python train.py --dataset="telescope images of galaxies (Galaxy Zoo DECaLS)" --image_size=48 --arch="pvt" --norm_position="pre" --qk_norm=false --patch_size=[2, 2] --depths=[2, 3, 4, 2] --projector_hidden=512 --projector_hidden_layers=2 --temperature=0.1 --learning_rate=0.0039 --momentum=0.95 --max_grad_norm=1.0 --max_steps=6900 --final_lr_fraction=0.1
Rows from block 3 of a small self-supervised image encoder, named by matrix and row number. Rows with one number within an expert belong to one neuron, the router's apart. Each number is 200 + 20 x the weight over its row's rms, rounded and kept within 0 to 999. All counts start at 0.
Before each expert's rows are labels from the 100 images, of 14848, where the router gives the expert most weight on average: "responds to" is what is common among them; "colour at peak" is the nearest of a few named colours to the mean colour under the peak. Only what is clearly more common there than usual is listed. The data: telescope images of galaxies (Galaxy Zoo DECaLS).
# router: slot weights (model.blocks.3.mlp.router.weight, 32x96, trained with AdamW), inputs 0-95
# gate: expert gate (model.blocks.3.mlp.gate, 16x48x96), inputs 0-95
# up: expert up (model.blocks.3.mlp.up, 16x48x96), inputs 0-95
# down: expert down (model.blocks.3.mlp.down, 16x96x48, transposed), outputs 0-95

# expert 6
responds to: spiral arms: yes; shape: star or artifact; spiral winding: tight
colour at peak: brown
router.12,174,234,234,163,198,198,195,164,185,190,203,218,220,216,184,185,197,183,206,200,166,225,193,161,193,216,219,174,172,175,176,198,247,184,226,201,213,229,200,177,183,198,200,199,186,209,200,178,192,175,199,203,209,218,162,177,212,198,186,233,195,202,196,208,234,174,202,173,195,201,228,210,195,184,207,203,205,217,214,148,212,207,207,230,240,219,180,198,212,233,206,213,197,188,164,195
router.13,179,242,213,206,201,223,213,152,208,213,198,213,231,192,237,172,168,165,190,175,183,175,170,181,213,239,186,186,211,176,206,185,231,200,212,203,222,169,196,148,185,191,208,226,196,198,188,200,227,203,173,218,186,193,203,202,212,196,204,218,196,206,173,198,245,168,177,193,199,174,213,205,169,184,242,193,216,218,189,187,204,202,226,203,222,201,207,202,211,228,219,199,191,218,196,187
gate.2,183,207,185,226,157,194,159,205,218,155,200,206,200,183,248,215,212,203,187,203,215,193,213,207,192,187,160,162,222,181,204,212,193,194,167,208,184,217,207,213,209,207,215,223,237,184,162,189,200,176,209,175,238,193,180,208,207,188,216,177,206,195,211,177,236,205,195,201,187,182,214,212,161,224,178,221,230,203,199,193,195,209,213,193,210,232,202,196,221,216,155,185,201,226,229,187
up.2,192,201,188,219,149,220,196,182,190,201,215,213,195,185,253,196,216,202,184,228,233,194,198,184,226,193,152,186,217,200,199,213,208,204,179,177,173,186,175,200,195,176,199,204,188,217,169,176,217,199,181,189,174,227,204,222,191,205,222,201,193,191,194,201,221,164,209,215,173,170,177,203,171,190,194,184,239,183,183,189,210,173,228,204,218,236,186,208,225,194,173,163,221,237,209,194
down.2,204,166,188,171,231,190,231,226,194,194,182,170,183,172,217,185,215,192,210,199,193,219,216,218,223,198,229,214,208,215,178,215,188,179,213,199,206,160,176,192,217,190,207,208,190,226,183,224,190,214,211,205,184,190,247,212,235,190,179,203,190,172,202,197,213,265,209,196,216,173,218,206,169,215,230,201,165,183,184,208,214,220,200,204,183,187,211,192,185,199,210,243,218,178,171,229
gate.3,193,205,195,223,184,216,224,162,221,187,200,210,229,198,220,195,152,222,190,194,199,180,154,231,228,227,184,196,214,204,232,216,231,167,188,185,206,182,184,181,209,226,193,204,194,233,187,189,225,188,214,197,193,193,207,221,217,184,228,199,213,238,156,218,220,152,207,208,226,167,180,191,169,195,238,204,194,183,215,204,225,199,222,197,209,200,199,182,215,210,225,209,216,209,211,183
up.3,181,240,214,230,225,191,179,235,218,233,183,216,191,224,201,214,199,218,216,175,165,183,205,215,159,182,207,197,200,157,172,214,176,235,194,222,177,208,197,210,205,197,187,211,218,187,182,188,172,183,192,217,240,209,198,207,163,217,240,188,176,189,182,204,202,224,229,210,206,216,189,200,207,186,172,159,186,206,191,210,214,213,192,194,172,216,199,178,204,222,171,178,208,214,199,167
down.3,256,187,208,179,222,212,202,160,204,164,193,204,187,166,198,213,197,209,212,211,220,192,192,199,207,198,186,245,205,249,206,196,224,202,218,220,190,211,204,195,202,239,224,220,240,198,237,207,208,218,178,191,159,192,214,212,206,203,203,168,191,211,181,219,185,184,221,179,154,196,193,239,226,179,222,196,213,180,203,191,235,196,185,185,195,172,210,206,195,180,224,184,218,199,204,190
gate.4,153,196,186,197,204,186,163,184,201,207,181,214,178,189,208,215,213,179,205,179,193,177,220,201,148,189,197,207,208,181,214,197,237,181,202,192,221,218,201,209,221,183,207,215,250,208,219,184,169,180,211,200,194,201,217,175,188,209,186,198,177,203,155,238,202,221,197,193,221,235,212,244,206,240,205,195,176,193,223,211,169,234,177,179,197,201,208,211,170,224,206,219,174,216,191,190
up.4,220,181,222,219,209,192,208,195,201,234,215,179,178,188,201,197,204,192,198,220,159,212,195,212,178,188,207,208,180,229,208,177,252,201,215,211,198,221,193,198,172,201,163,182,218,189,240,204,209,201,167,187,173,200,203,207,184,221,170,195,153,189,193,228,206,209,199,204,206,188,211,257,188,229,194,143,192,185,173,214,201,186,190,197,199,173,220,224,195,201,247,206,209,206,183,204
down.4,219,218,232,205,224,193,214,192,205,204,220,208,157,178,218,192,200,184,202,197,209,251,224,212,224,213,188,169,196,224,180,221,213,215,196,223,177,195,211,179,183,212,203,180,172,210,234,214,205,202,214,188,238,239,170,202,201,214,203,186,204,223,186,180,230,220,213,194,195,159,206,194,170,188,195,186,194,186,178,190,236,208,210,213,209,163,178,210,193,191,192,213,272,187,211,192

# expert 8
responds to: edge-on disk: yes
colour at peak: grey
router.16,202,167,219,199,179,191,187,195,223,207,179,224,237,240,214,171,190,206,174,216,178,225,175,208,194,223,218,224,240,178,188,217,186,197,211,187,180,182,207,202,216,203,210,243,176,241,198,167,226,184,194,200,210,220,205,219,227,219,215,190,206,237,181,196,194,181,225,224,176,169,224,193,227,189,210,157,212,196,163,192,225,189,200,208,213,230,218,178,202,206,197,217,182,209,196,185
router.17,207,176,231,219,185,175,199,180,220,197,163,222,216,218,191,186,193,246,206,230,165,240,185,213,194,198,200,189,213,181,191,210,208,179,202,208,197,186,205,204,210,194,213,230,185,209,160,186,201,211,195,192,202,207,175,206,239,205,207,202,225,226,186,205,190,195,209,233,206,174,244,159,223,177,240,194,203,206,151,167,220,193,204,201,218,236,223,196,199,204,183,213,201,235,179,209
gate.2,219,221,163,196,176,218,192,218,202,197,216,202,207,184,206,216,179,229,214,207,201,199,153,230,218,195,205,188,154,208,168,226,206,183,203,194,207,212,231,195,205,208,215,168,168,196,212,178,164,176,190,139,220,189,221,196,190,206,219,190,219,195,237,206,191,178,225,205,207,212,204,217,215,190,217,205,178,193,205,197,216,189,170,224,187,178,229,251,168,202,181,193,207,190,173,192
up.2,178,180,209,219,227,187,189,203,175,203,183,211,191,205,196,183,194,177,207,189,197,191,244,159,190,194,206,222,237,182,242,178,194,220,201,205,203,176,215,208,206,188,199,226,232,202,183,231,224,227,228,251,162,218,187,187,210,211,178,202,166,201,188,205,201,239,200,197,197,189,216,174,213,221,168,201,199,189,195,192,173,210,229,189,223,221,172,157,227,176,201,196,194,208,231,205
down.2,160,233,205,195,166,193,212,230,185,182,205,215,174,199,203,191,209,208,202,213,236,172,189,238,174,183,211,234,177,220,179,214,190,192,199,213,192,228,208,209,175,212,201,199,209,176,182,176,186,208,170,174,198,200,184,211,215,184,222,181,172,228,198,206,168,222,220,227,197,217,196,219,172,193,192,190,180,211,200,197,223,167,182,222,189,225,210,236,177,257,194,202,201,201,156,207
gate.3,208,166,218,192,183,193,254,189,216,224,175,171,179,206,206,210,237,226,154,216,177,219,191,199,196,237,204,202,199,177,192,187,242,198,192,214,191,189,185,182,194,192,191,188,209,181,174,197,174,182,212,200,224,189,169,189,200,200,212,221,209,190,201,201,208,184,213,192,169,216,206,243,228,228,233,215,194,252,192,212,222,197,208,185,212,204,211,214,205,221,191,165,170,233,209,216
up.3,186,228,175,207,217,209,148,197,187,178,224,229,229,196,188,195,158,181,234,188,218,183,197,199,214,164,191,199,197,227,200,205,168,214,203,189,211,210,215,215,206,212,214,215,186,220,228,208,231,210,185,204,181,226,233,203,188,202,179,179,188,205,204,197,183,207,188,210,240,187,197,162,168,163,181,187,209,156,203,179,181,196,194,213,184,199,180,188,189,172,206,239,236,171,192,187
down.3,200,174,217,183,204,173,223,179,225,227,172,190,205,188,195,202,241,214,195,217,193,231,225,183,189,203,193,231,225,187,215,187,191,179,215,210,164,191,207,185,214,168,219,226,198,213,170,208,180,185,204,175,200,211,182,201,195,179,227,203,235,226,223,204,210,199,238,221,180,228,244,208,215,205,180,225,195,214,166,206,210,202,198,206,237,222,207,212,169,226,216,189,152,211,222,222
gate.4,187,217,185,188,210,188,180,210,192,216,188,190,227,188,185,218,192,235,188,192,205,187,204,210,185,240,203,191,203,216,164,191,199,173,172,165,163,235,220,200,230,220,187,195,203,211,233,182,214,205,157,165,233,170,212,196,195,172,211,195,181,204,209,185,189,191,193,185,216,206,179,207,177,196,177,249,174,226,220,199,161,201,208,202,203,216,204,247,178,230,224,190,206,201,210,172
up.4,193,221,184,179,213,181,173,207,185,223,197,194,227,198,200,209,197,237,197,184,190,195,196,209,190,227,214,198,194,200,159,188,194,166,174,171,163,232,242,192,230,208,186,187,195,205,243,198,197,199,172,159,237,185,217,194,194,182,216,191,185,210,209,183,185,199,217,198,214,191,178,204,205,196,180,242,166,212,206,182,160,209,188,193,183,202,213,251,167,233,224,193,205,211,215,180
down.4,229,167,239,194,221,180,178,179,197,179,199,229,196,194,221,176,212,200,196,204,206,237,202,167,221,230,196,219,190,196,204,191,203,193,204,227,231,181,200,182,195,205,222,194,201,172,196,222,219,178,208,224,197,218,146,200,174,214,200,223,226,219,230,191,201,208,192,179,168,141,217,193,228,228,223,213,213,222,161,187,215,189,191,190,202,199,196,187,208,164,176,209,188,223,186,207

# expert 14
responds to: shape: featured or disk; edge-on disk: no; bar: no
colour at peak: brown
router.28,206,189,185,217,204,202,183,183,171,188,175,206,234,189,250,190,155,171,186,220,177,201,189,165,200,198,180,188,192,204,208,196,207,194,190,209,173,191,159,190,183,171,206,248,191,176,201,209,194,221,177,199,166,226,168,180,202,209,172,247,182,191,174,192,202,167,199,232,198,207,211,188,167,155,219,173,198,210,168,191,186,202,200,214,194,206,196,199,206,188,224,184,216,192,216,190
router.29,193,240,191,194,197,226,184,185,196,205,206,224,212,248,231,208,183,181,209,230,205,211,179,166,190,184,184,187,194,229,208,175,196,182,253,199,168,172,175,165,197,190,207,233,198,179,187,197,207,236,171,216,173,211,196,219,209,177,174,218,209,189,192,178,218,165,182,208,215,208,222,181,163,188,229,186,207,193,159,232,181,183,196,221,208,205,200,213,223,214,198,185,192,191,195,191
gate.2,187,202,192,216,159,207,177,223,165,192,194,236,221,215,219,210,238,190,214,193,200,205,229,204,194,199,198,180,234,185,225,218,207,192,175,212,183,206,188,186,154,222,197,199,211,218,167,217,204,208,200,189,183,245,188,184,197,181,198,178,166,212,217,193,220,162,231,208,228,187,201,211,215,211,202,177,200,201,181,181,219,174,209,198,251,216,191,165,246,186,185,213,225,209,202,187
up.2,210,228,185,198,195,167,203,197,180,220,209,222,193,172,213,192,201,162,215,244,190,215,215,187,223,186,224,237,184,211,224,202,190,217,243,233,217,228,203,206,189,203,183,238,192,181,214,191,239,232,213,192,167,205,199,229,223,182,209,192,225,153,186,209,215,213,192,221,169,188,219,181,209,192,204,164,187,177,179,213,196,204,203,177,170,231,208,212,202,223,189,195,180,208,175,204
down.2,199,181,210,219,221,181,249,196,188,198,193,216,209,225,231,178,179,175,201,235,231,191,208,192,221,210,214,203,199,206,201,223,216,211,207,185,248,200,206,195,149,212,180,193,201,227,200,243,237,221,218,194,174,210,179,210,192,201,200,178,209,163,199,212,192,200,193,199,235,185,215,188,197,210,206,173,188,178,200,220,197,234,191,181,213,194,201,159,179,234,231,194,221,178,175,166
gate.3,169,199,194,199,195,193,186,233,212,239,203,173,176,201,175,184,183,231,202,202,212,181,209,187,213,184,223,243,205,199,204,192,195,199,231,223,213,204,236,211,200,159,226,179,186,206,164,218,204,230,196,211,167,184,238,179,197,269,186,210,175,195,226,205,220,214,219,191,218,214,224,225,195,188,218,190,216,195,220,183,211,211,170,220,204,220,208,207,211,166,185,192,183,198,218,206
up.3,215,196,228,160,227,223,209,169,200,187,188,239,214,211,230,218,247,170,192,198,185,215,211,205,211,211,172,152,190,192,197,201,218,233,179,170,171,195,177,190,188,205,181,200,230,186,226,187,204,166,214,206,217,208,177,205,184,159,200,185,222,188,178,232,215,158,204,194,167,199,167,170,212,201,199,203,200,220,208,212,199,189,224,177,214,188,191,187,211,207,225,207,196,198,176,185
down.3,208,198,178,190,188,197,213,193,243,233,207,183,212,188,186,206,192,227,186,211,214,208,181,242,199,214,214,224,193,206,208,203,225,204,179,216,175,195,193,247,204,217,222,213,185,201,224,217,219,196,180,211,211,164,237,219,225,239,188,190,187,233,212,194,199,177,237,203,194,256,208,200,228,175,204,167,188,189,222,204,253,211,186,188,228,178,224,191,210,201,184,214,197,211,197,182
gate.4,191,194,210,197,227,190,198,210,203,249,179,184,176,186,158,189,202,220,173,203,212,170,204,216,183,191,223,205,238,188,203,173,212,182,219,215,210,229,218,205,223,190,234,177,210,214,205,235,200,213,209,165,197,201,222,184,202,187,165,175,196,198,248,201,205,231,207,189,196,228,229,215,215,232,199,199,229,230,182,147,202,191,185,176,202,201,183,211,186,183,221,205,185,207,219,231
up.4,224,197,170,215,185,211,196,188,190,158,203,210,208,206,226,223,201,163,218,201,168,254,217,184,219,205,166,200,166,207,203,206,189,232,197,201,188,173,181,214,184,207,160,221,190,179,208,166,193,182,207,232,214,187,173,222,211,210,226,222,197,197,160,198,191,186,212,201,194,179,182,194,194,169,197,192,173,169,211,253,196,218,215,212,188,210,208,190,218,211,161,203,213,190,194,171
down.4,201,186,209,195,212,202,193,217,243,222,178,169,200,220,179,194,177,221,180,195,188,208,196,228,197,195,193,200,237,187,219,203,235,181,201,204,210,235,151,222,228,236,220,186,217,218,190,231,208,177,222,203,220,178,189,182,232,180,201,242,199,240,227,195,207,199,194,189,193,205,224,172,215,198,222,204,181,208,195,220,226,216,196,170,209,175,217,182,222,227,222,210,174,233,219,211

# expert 7
responds to: shape: star or artifact
colour at peak: brown
router.14,186,198,211,198,189,161,198,191,210,218,163,221,223,211,234,178,198,182,156,212,152,229,196,208,186,192,209,205,217,159,213,185,228,190,222,205,189,216,224,196,180,223,205,216,180,196,180,212,229,195,218,198,181,223,192,218,234,221,200,185,190,226,153,195,219,208,220,240,181,177,219,194,185,182,223,194,203,187,202,167,208,216,194,184,211,221,208,193,220,233,169,219,188,234,196,203
router.15,226,196,199,185,185,166,219,179,205,196,205,200,208,201,213,177,197,212,144,220,157,218,194,163,188,229,195,190,191,169,197,200,190,195,244,209,171,225,209,218,227,219,198,221,194,179,199,183,191,191,211,171,173,243,176,201,224,211,216,196,228,228,169,204,202,203,216,233,172,242,206,183,188,197,192,197,185,189,169,198,191,186,196,199,230,199,223,199,228,235,195,210,196,215,167,212
gate.2,217,218,248,167,185,191,197,209,200,179,181,243,219,165,195,216,217,173,220,192,209,210,182,195,185,216,220,202,219,216,236,212,182,194,162,223,185,214,208,219,188,205,224,229,168,184,193,180,183,216,189,235,205,167,172,157,197,196,205,199,217,176,175,167,236,174,194,225,172,206,198,233,230,181,198,190,179,179,193,203,220,192,205,187,229,195,170,209,183,196,206,202,197,210,201,212
up.2,204,196,271,186,212,198,208,176,203,195,174,218,204,185,192,219,235,207,203,199,214,192,198,188,210,215,222,196,222,220,208,202,206,176,180,206,185,229,191,223,203,205,241,232,172,183,180,208,200,236,177,195,185,185,191,166,173,198,172,202,237,197,179,175,215,177,204,229,162,203,201,229,214,180,191,191,193,184,168,168,226,171,213,197,230,180,167,213,192,186,194,210,217,197,190,225
down.2,197,180,205,218,239,230,214,219,192,202,215,175,182,241,188,240,207,209,219,205,191,210,204,188,194,162,191,201,196,177,202,195,212,227,212,196,215,202,180,180,237,197,178,197,233,215,216,167,197,187,184,197,199,210,170,222,170,196,201,215,170,186,199,246,198,198,185,187,205,198,177,160,200,210,206,184,225,226,210,227,197,265,211,173,198,233,218,194,192,192,208,175,218,181,217,226
gate.3,206,200,178,196,200,222,219,212,186,198,221,172,211,224,180,190,193,217,204,199,229,204,188,234,233,203,201,208,191,241,263,166,221,173,196,177,181,167,190,186,202,169,189,154,170,193,189,178,238,210,187,200,185,189,229,180,194,166,186,198,190,179,226,209,182,200,211,204,187,180,215,224,218,217,192,200,199,183,181,202,192,169,205,217,224,188,177,222,182,198,231,210,211,229,209,228
up.3,195,182,201,205,206,186,169,205,215,198,175,221,192,191,215,216,200,175,205,199,185,198,203,189,169,195,186,182,232,159,133,234,177,227,198,204,218,219,211,205,209,225,206,255,233,212,211,201,162,190,218,211,235,208,187,224,204,230,215,194,206,225,187,194,208,204,185,180,228,208,180,161,175,202,203,193,200,220,213,203,221,220,201,184,171,208,222,173,211,196,182,181,193,185,200,158
down.3,214,183,173,221,199,209,224,174,191,196,229,155,193,223,181,210,213,226,190,201,218,219,195,218,230,214,194,192,172,235,250,208,199,181,198,208,174,181,202,184,219,173,199,183,184,199,184,183,230,208,211,172,199,195,251,199,207,179,179,199,155,194,212,232,208,218,222,222,201,175,189,199,195,244,189,179,208,209,164,195,198,166,189,217,224,212,199,247,214,212,192,207,210,201,194,198
gate.4,216,216,177,170,208,184,219,220,178,200,172,205,221,200,180,228,160,213,192,203,232,167,201,236,150,165,214,226,190,199,219,201,192,231,183,223,221,224,189,209,176,207,218,218,207,209,250,208,227,216,167,219,206,182,208,212,213,202,201,190,193,196,176,212,207,222,186,207,195,242,182,221,207,201,186,170,205,216,240,183,207,221,195,209,196,205,194,227,188,200,161,196,231,206,205,180
up.4,204,211,157,187,177,199,210,196,184,154,222,187,228,228,186,201,185,201,205,195,227,203,194,208,210,200,202,177,208,205,219,207,186,230,226,217,227,205,191,198,179,244,207,206,202,192,211,208,217,185,186,194,226,221,223,216,192,210,177,183,173,179,216,202,191,173,170,188,200,195,166,175,182,195,170,166,191,188,209,167,198,184,188,238,197,139,176,178,228,182,173,211,229,191,179,180
down.4,216,216,185,199,162,202,208,191,211,177,203,179,211,247,194,220,178,203,215,186,210,202,190,237,227,162,232,172,177,213,202,217,176,215,200,219,217,194,193,212,199,210,232,182,184,214,212,214,227,197,197,214,198,241,208,195,220,192,187,191,216,191,190,170,211,202,164,184,184,202,176,177,191,204,201,144,208,170,210,146,207,190,188,221,218,147,210,185,215,194,167,219,206,199,194,198

# expert 15
responds to: edge-on disk: no; spiral arms: yes
colour at peak: brown
router.30,214,207,166,253,195,214,228,194,182,224,181,198,211,205,243,182,173,199,177,214,171,183,181,193,187,176,140,203,202,176,220,218,197,182,218,213,189,172,182,194,195,221,197,211,206,190,154,204,192,231,186,204,163,215,203,206,214,226,215,225,169,229,177,180,206,207,224,231,200,190,195,178,159,185,207,199,207,204,180,204,224,204,232,224,210,223,198,201,224,205,204,202,216,210,216,189
router.31,208,257,201,241,198,220,197,207,195,236,163,206,200,233,221,214,189,197,225,214,184,189,185,191,190,158,181,203,231,195,216,226,186,216,211,212,167,218,209,193,182,210,221,232,196,220,167,204,200,248,187,185,186,191,221,224,202,213,196,181,188,206,202,205,229,204,238,225,183,191,201,197,170,201,216,171,204,202,193,220,201,230,184,229,231,218,222,192,234,215,186,219,223,209,213,212
gate.2,227,167,191,162,181,193,209,217,171,199,195,205,189,170,212,196,241,222,210,208,253,184,210,179,205,197,213,216,213,224,204,193,189,204,193,163,195,204,229,220,185,223,215,166,237,203,211,189,228,187,182,166,166,208,239,175,208,180,194,208,198,178,234,208,204,215,201,182,189,201,185,217,214,210,189,217,245,192,213,205,162,183,175,203,221,202,200,236,171,211,199,190,193,182,196,221
up.2,167,219,178,233,196,215,195,193,204,198,187,195,225,226,225,204,183,173,183,206,164,180,208,192,195,207,177,183,176,176,188,215,223,189,221,210,202,186,221,211,212,207,177,212,182,204,146,226,191,253,217,206,200,238,180,201,221,200,194,218,164,235,152,187,213,175,211,191,195,192,196,207,180,176,216,190,167,186,193,200,209,225,206,220,209,196,188,184,240,210,207,213,247,189,204,198
down.2,216,218,193,226,143,182,198,193,185,227,207,163,196,195,179,174,187,190,205,172,189,212,178,219,195,189,209,187,245,165,202,198,181,200,211,185,210,198,198,202,191,170,240,188,174,216,182,218,223,173,217,154,231,219,198,205,212,205,227,217,224,233,206,197,189,230,192,218,226,203,224,199,169,226,197,237,224,199,178,196,172,217,224,183,201,196,185,219,215,199,185,189,177,216,215,219
gate.3,230,174,220,198,214,183,226,189,196,211,213,167,178,190,165,206,200,225,206,198,181,227,169,226,193,192,254,229,205,234,235,206,198,196,233,174,191,216,189,210,187,189,226,189,166,235,215,175,190,172,188,182,194,182,215,208,194,210,209,213,200,205,228,239,178,228,221,217,199,187,227,189,255,202,187,174,187,195,195,198,198,201,191,188,195,216,233,215,187,188,191,217,171,204,184,198
up.3,183,202,194,193,188,204,177,212,205,212,204,237,201,222,221,201,204,182,205,205,192,192,231,204,205,194,154,191,211,161,167,206,199,229,167,243,195,211,194,201,187,192,189,225,241,156,198,218,197,222,221,258,206,209,214,196,190,199,191,190,216,178,172,167,219,177,191,206,216,230,165,228,174,202,209,220,221,203,187,217,211,187,213,203,196,178,168,166,217,190,197,177,228,217,215,201
down.3,232,189,204,199,220,178,201,212,221,173,213,163,171,202,226,168,221,232,173,181,199,248,168,207,212,197,251,174,176,200,187,226,200,195,240,192,224,182,185,195,221,195,203,197,189,225,162,210,198,217,200,175,197,196,170,217,209,196,231,211,178,221,227,198,211,229,199,205,187,148,228,175,208,233,201,195,194,186,208,203,209,215,200,216,194,193,194,179,193,210,177,217,198,221,183,187
gate.4,160,186,228,213,197,190,225,189,205,212,205,179,199,212,161,205,186,181,217,202,194,191,187,178,191,246,221,237,213,192,194,187,207,238,220,196,203,183,191,170,194,210,242,216,170,200,208,210,206,209,167,213,183,202,208,202,198,174,176,226,156,206,198,201,193,162,165,194,176,216,183,236,210,169,220,215,191,181,224,224,197,186,227,200,187,175,187,193,229,189,244,194,223,198,209,181
up.4,161,192,217,223,190,196,218,179,200,207,213,191,205,201,172,212,180,190,209,190,196,199,180,185,187,252,220,233,210,183,192,191,225,236,221,189,222,191,205,172,182,210,239,204,164,194,217,212,193,197,166,190,179,206,218,203,186,165,185,235,163,203,208,205,183,160,170,195,182,205,184,250,211,174,218,199,192,171,215,218,194,192,219,198,181,180,186,208,227,186,234,190,231,210,217,191
down.4,186,206,191,236,215,205,203,205,173,234,216,212,178,220,163,211,192,172,228,179,194,208,202,195,199,192,196,211,223,177,177,190,216,224,189,215,205,239,195,194,186,200,234,189,201,218,201,224,184,186,219,162,179,223,197,214,157,185,212,224,194,202,182,203,184,166,214,202,203,228,207,248,207,204,178,181,201,181,181,224,170,209,202,159,179,203,180,210,217,219,223,156,207,194,248,202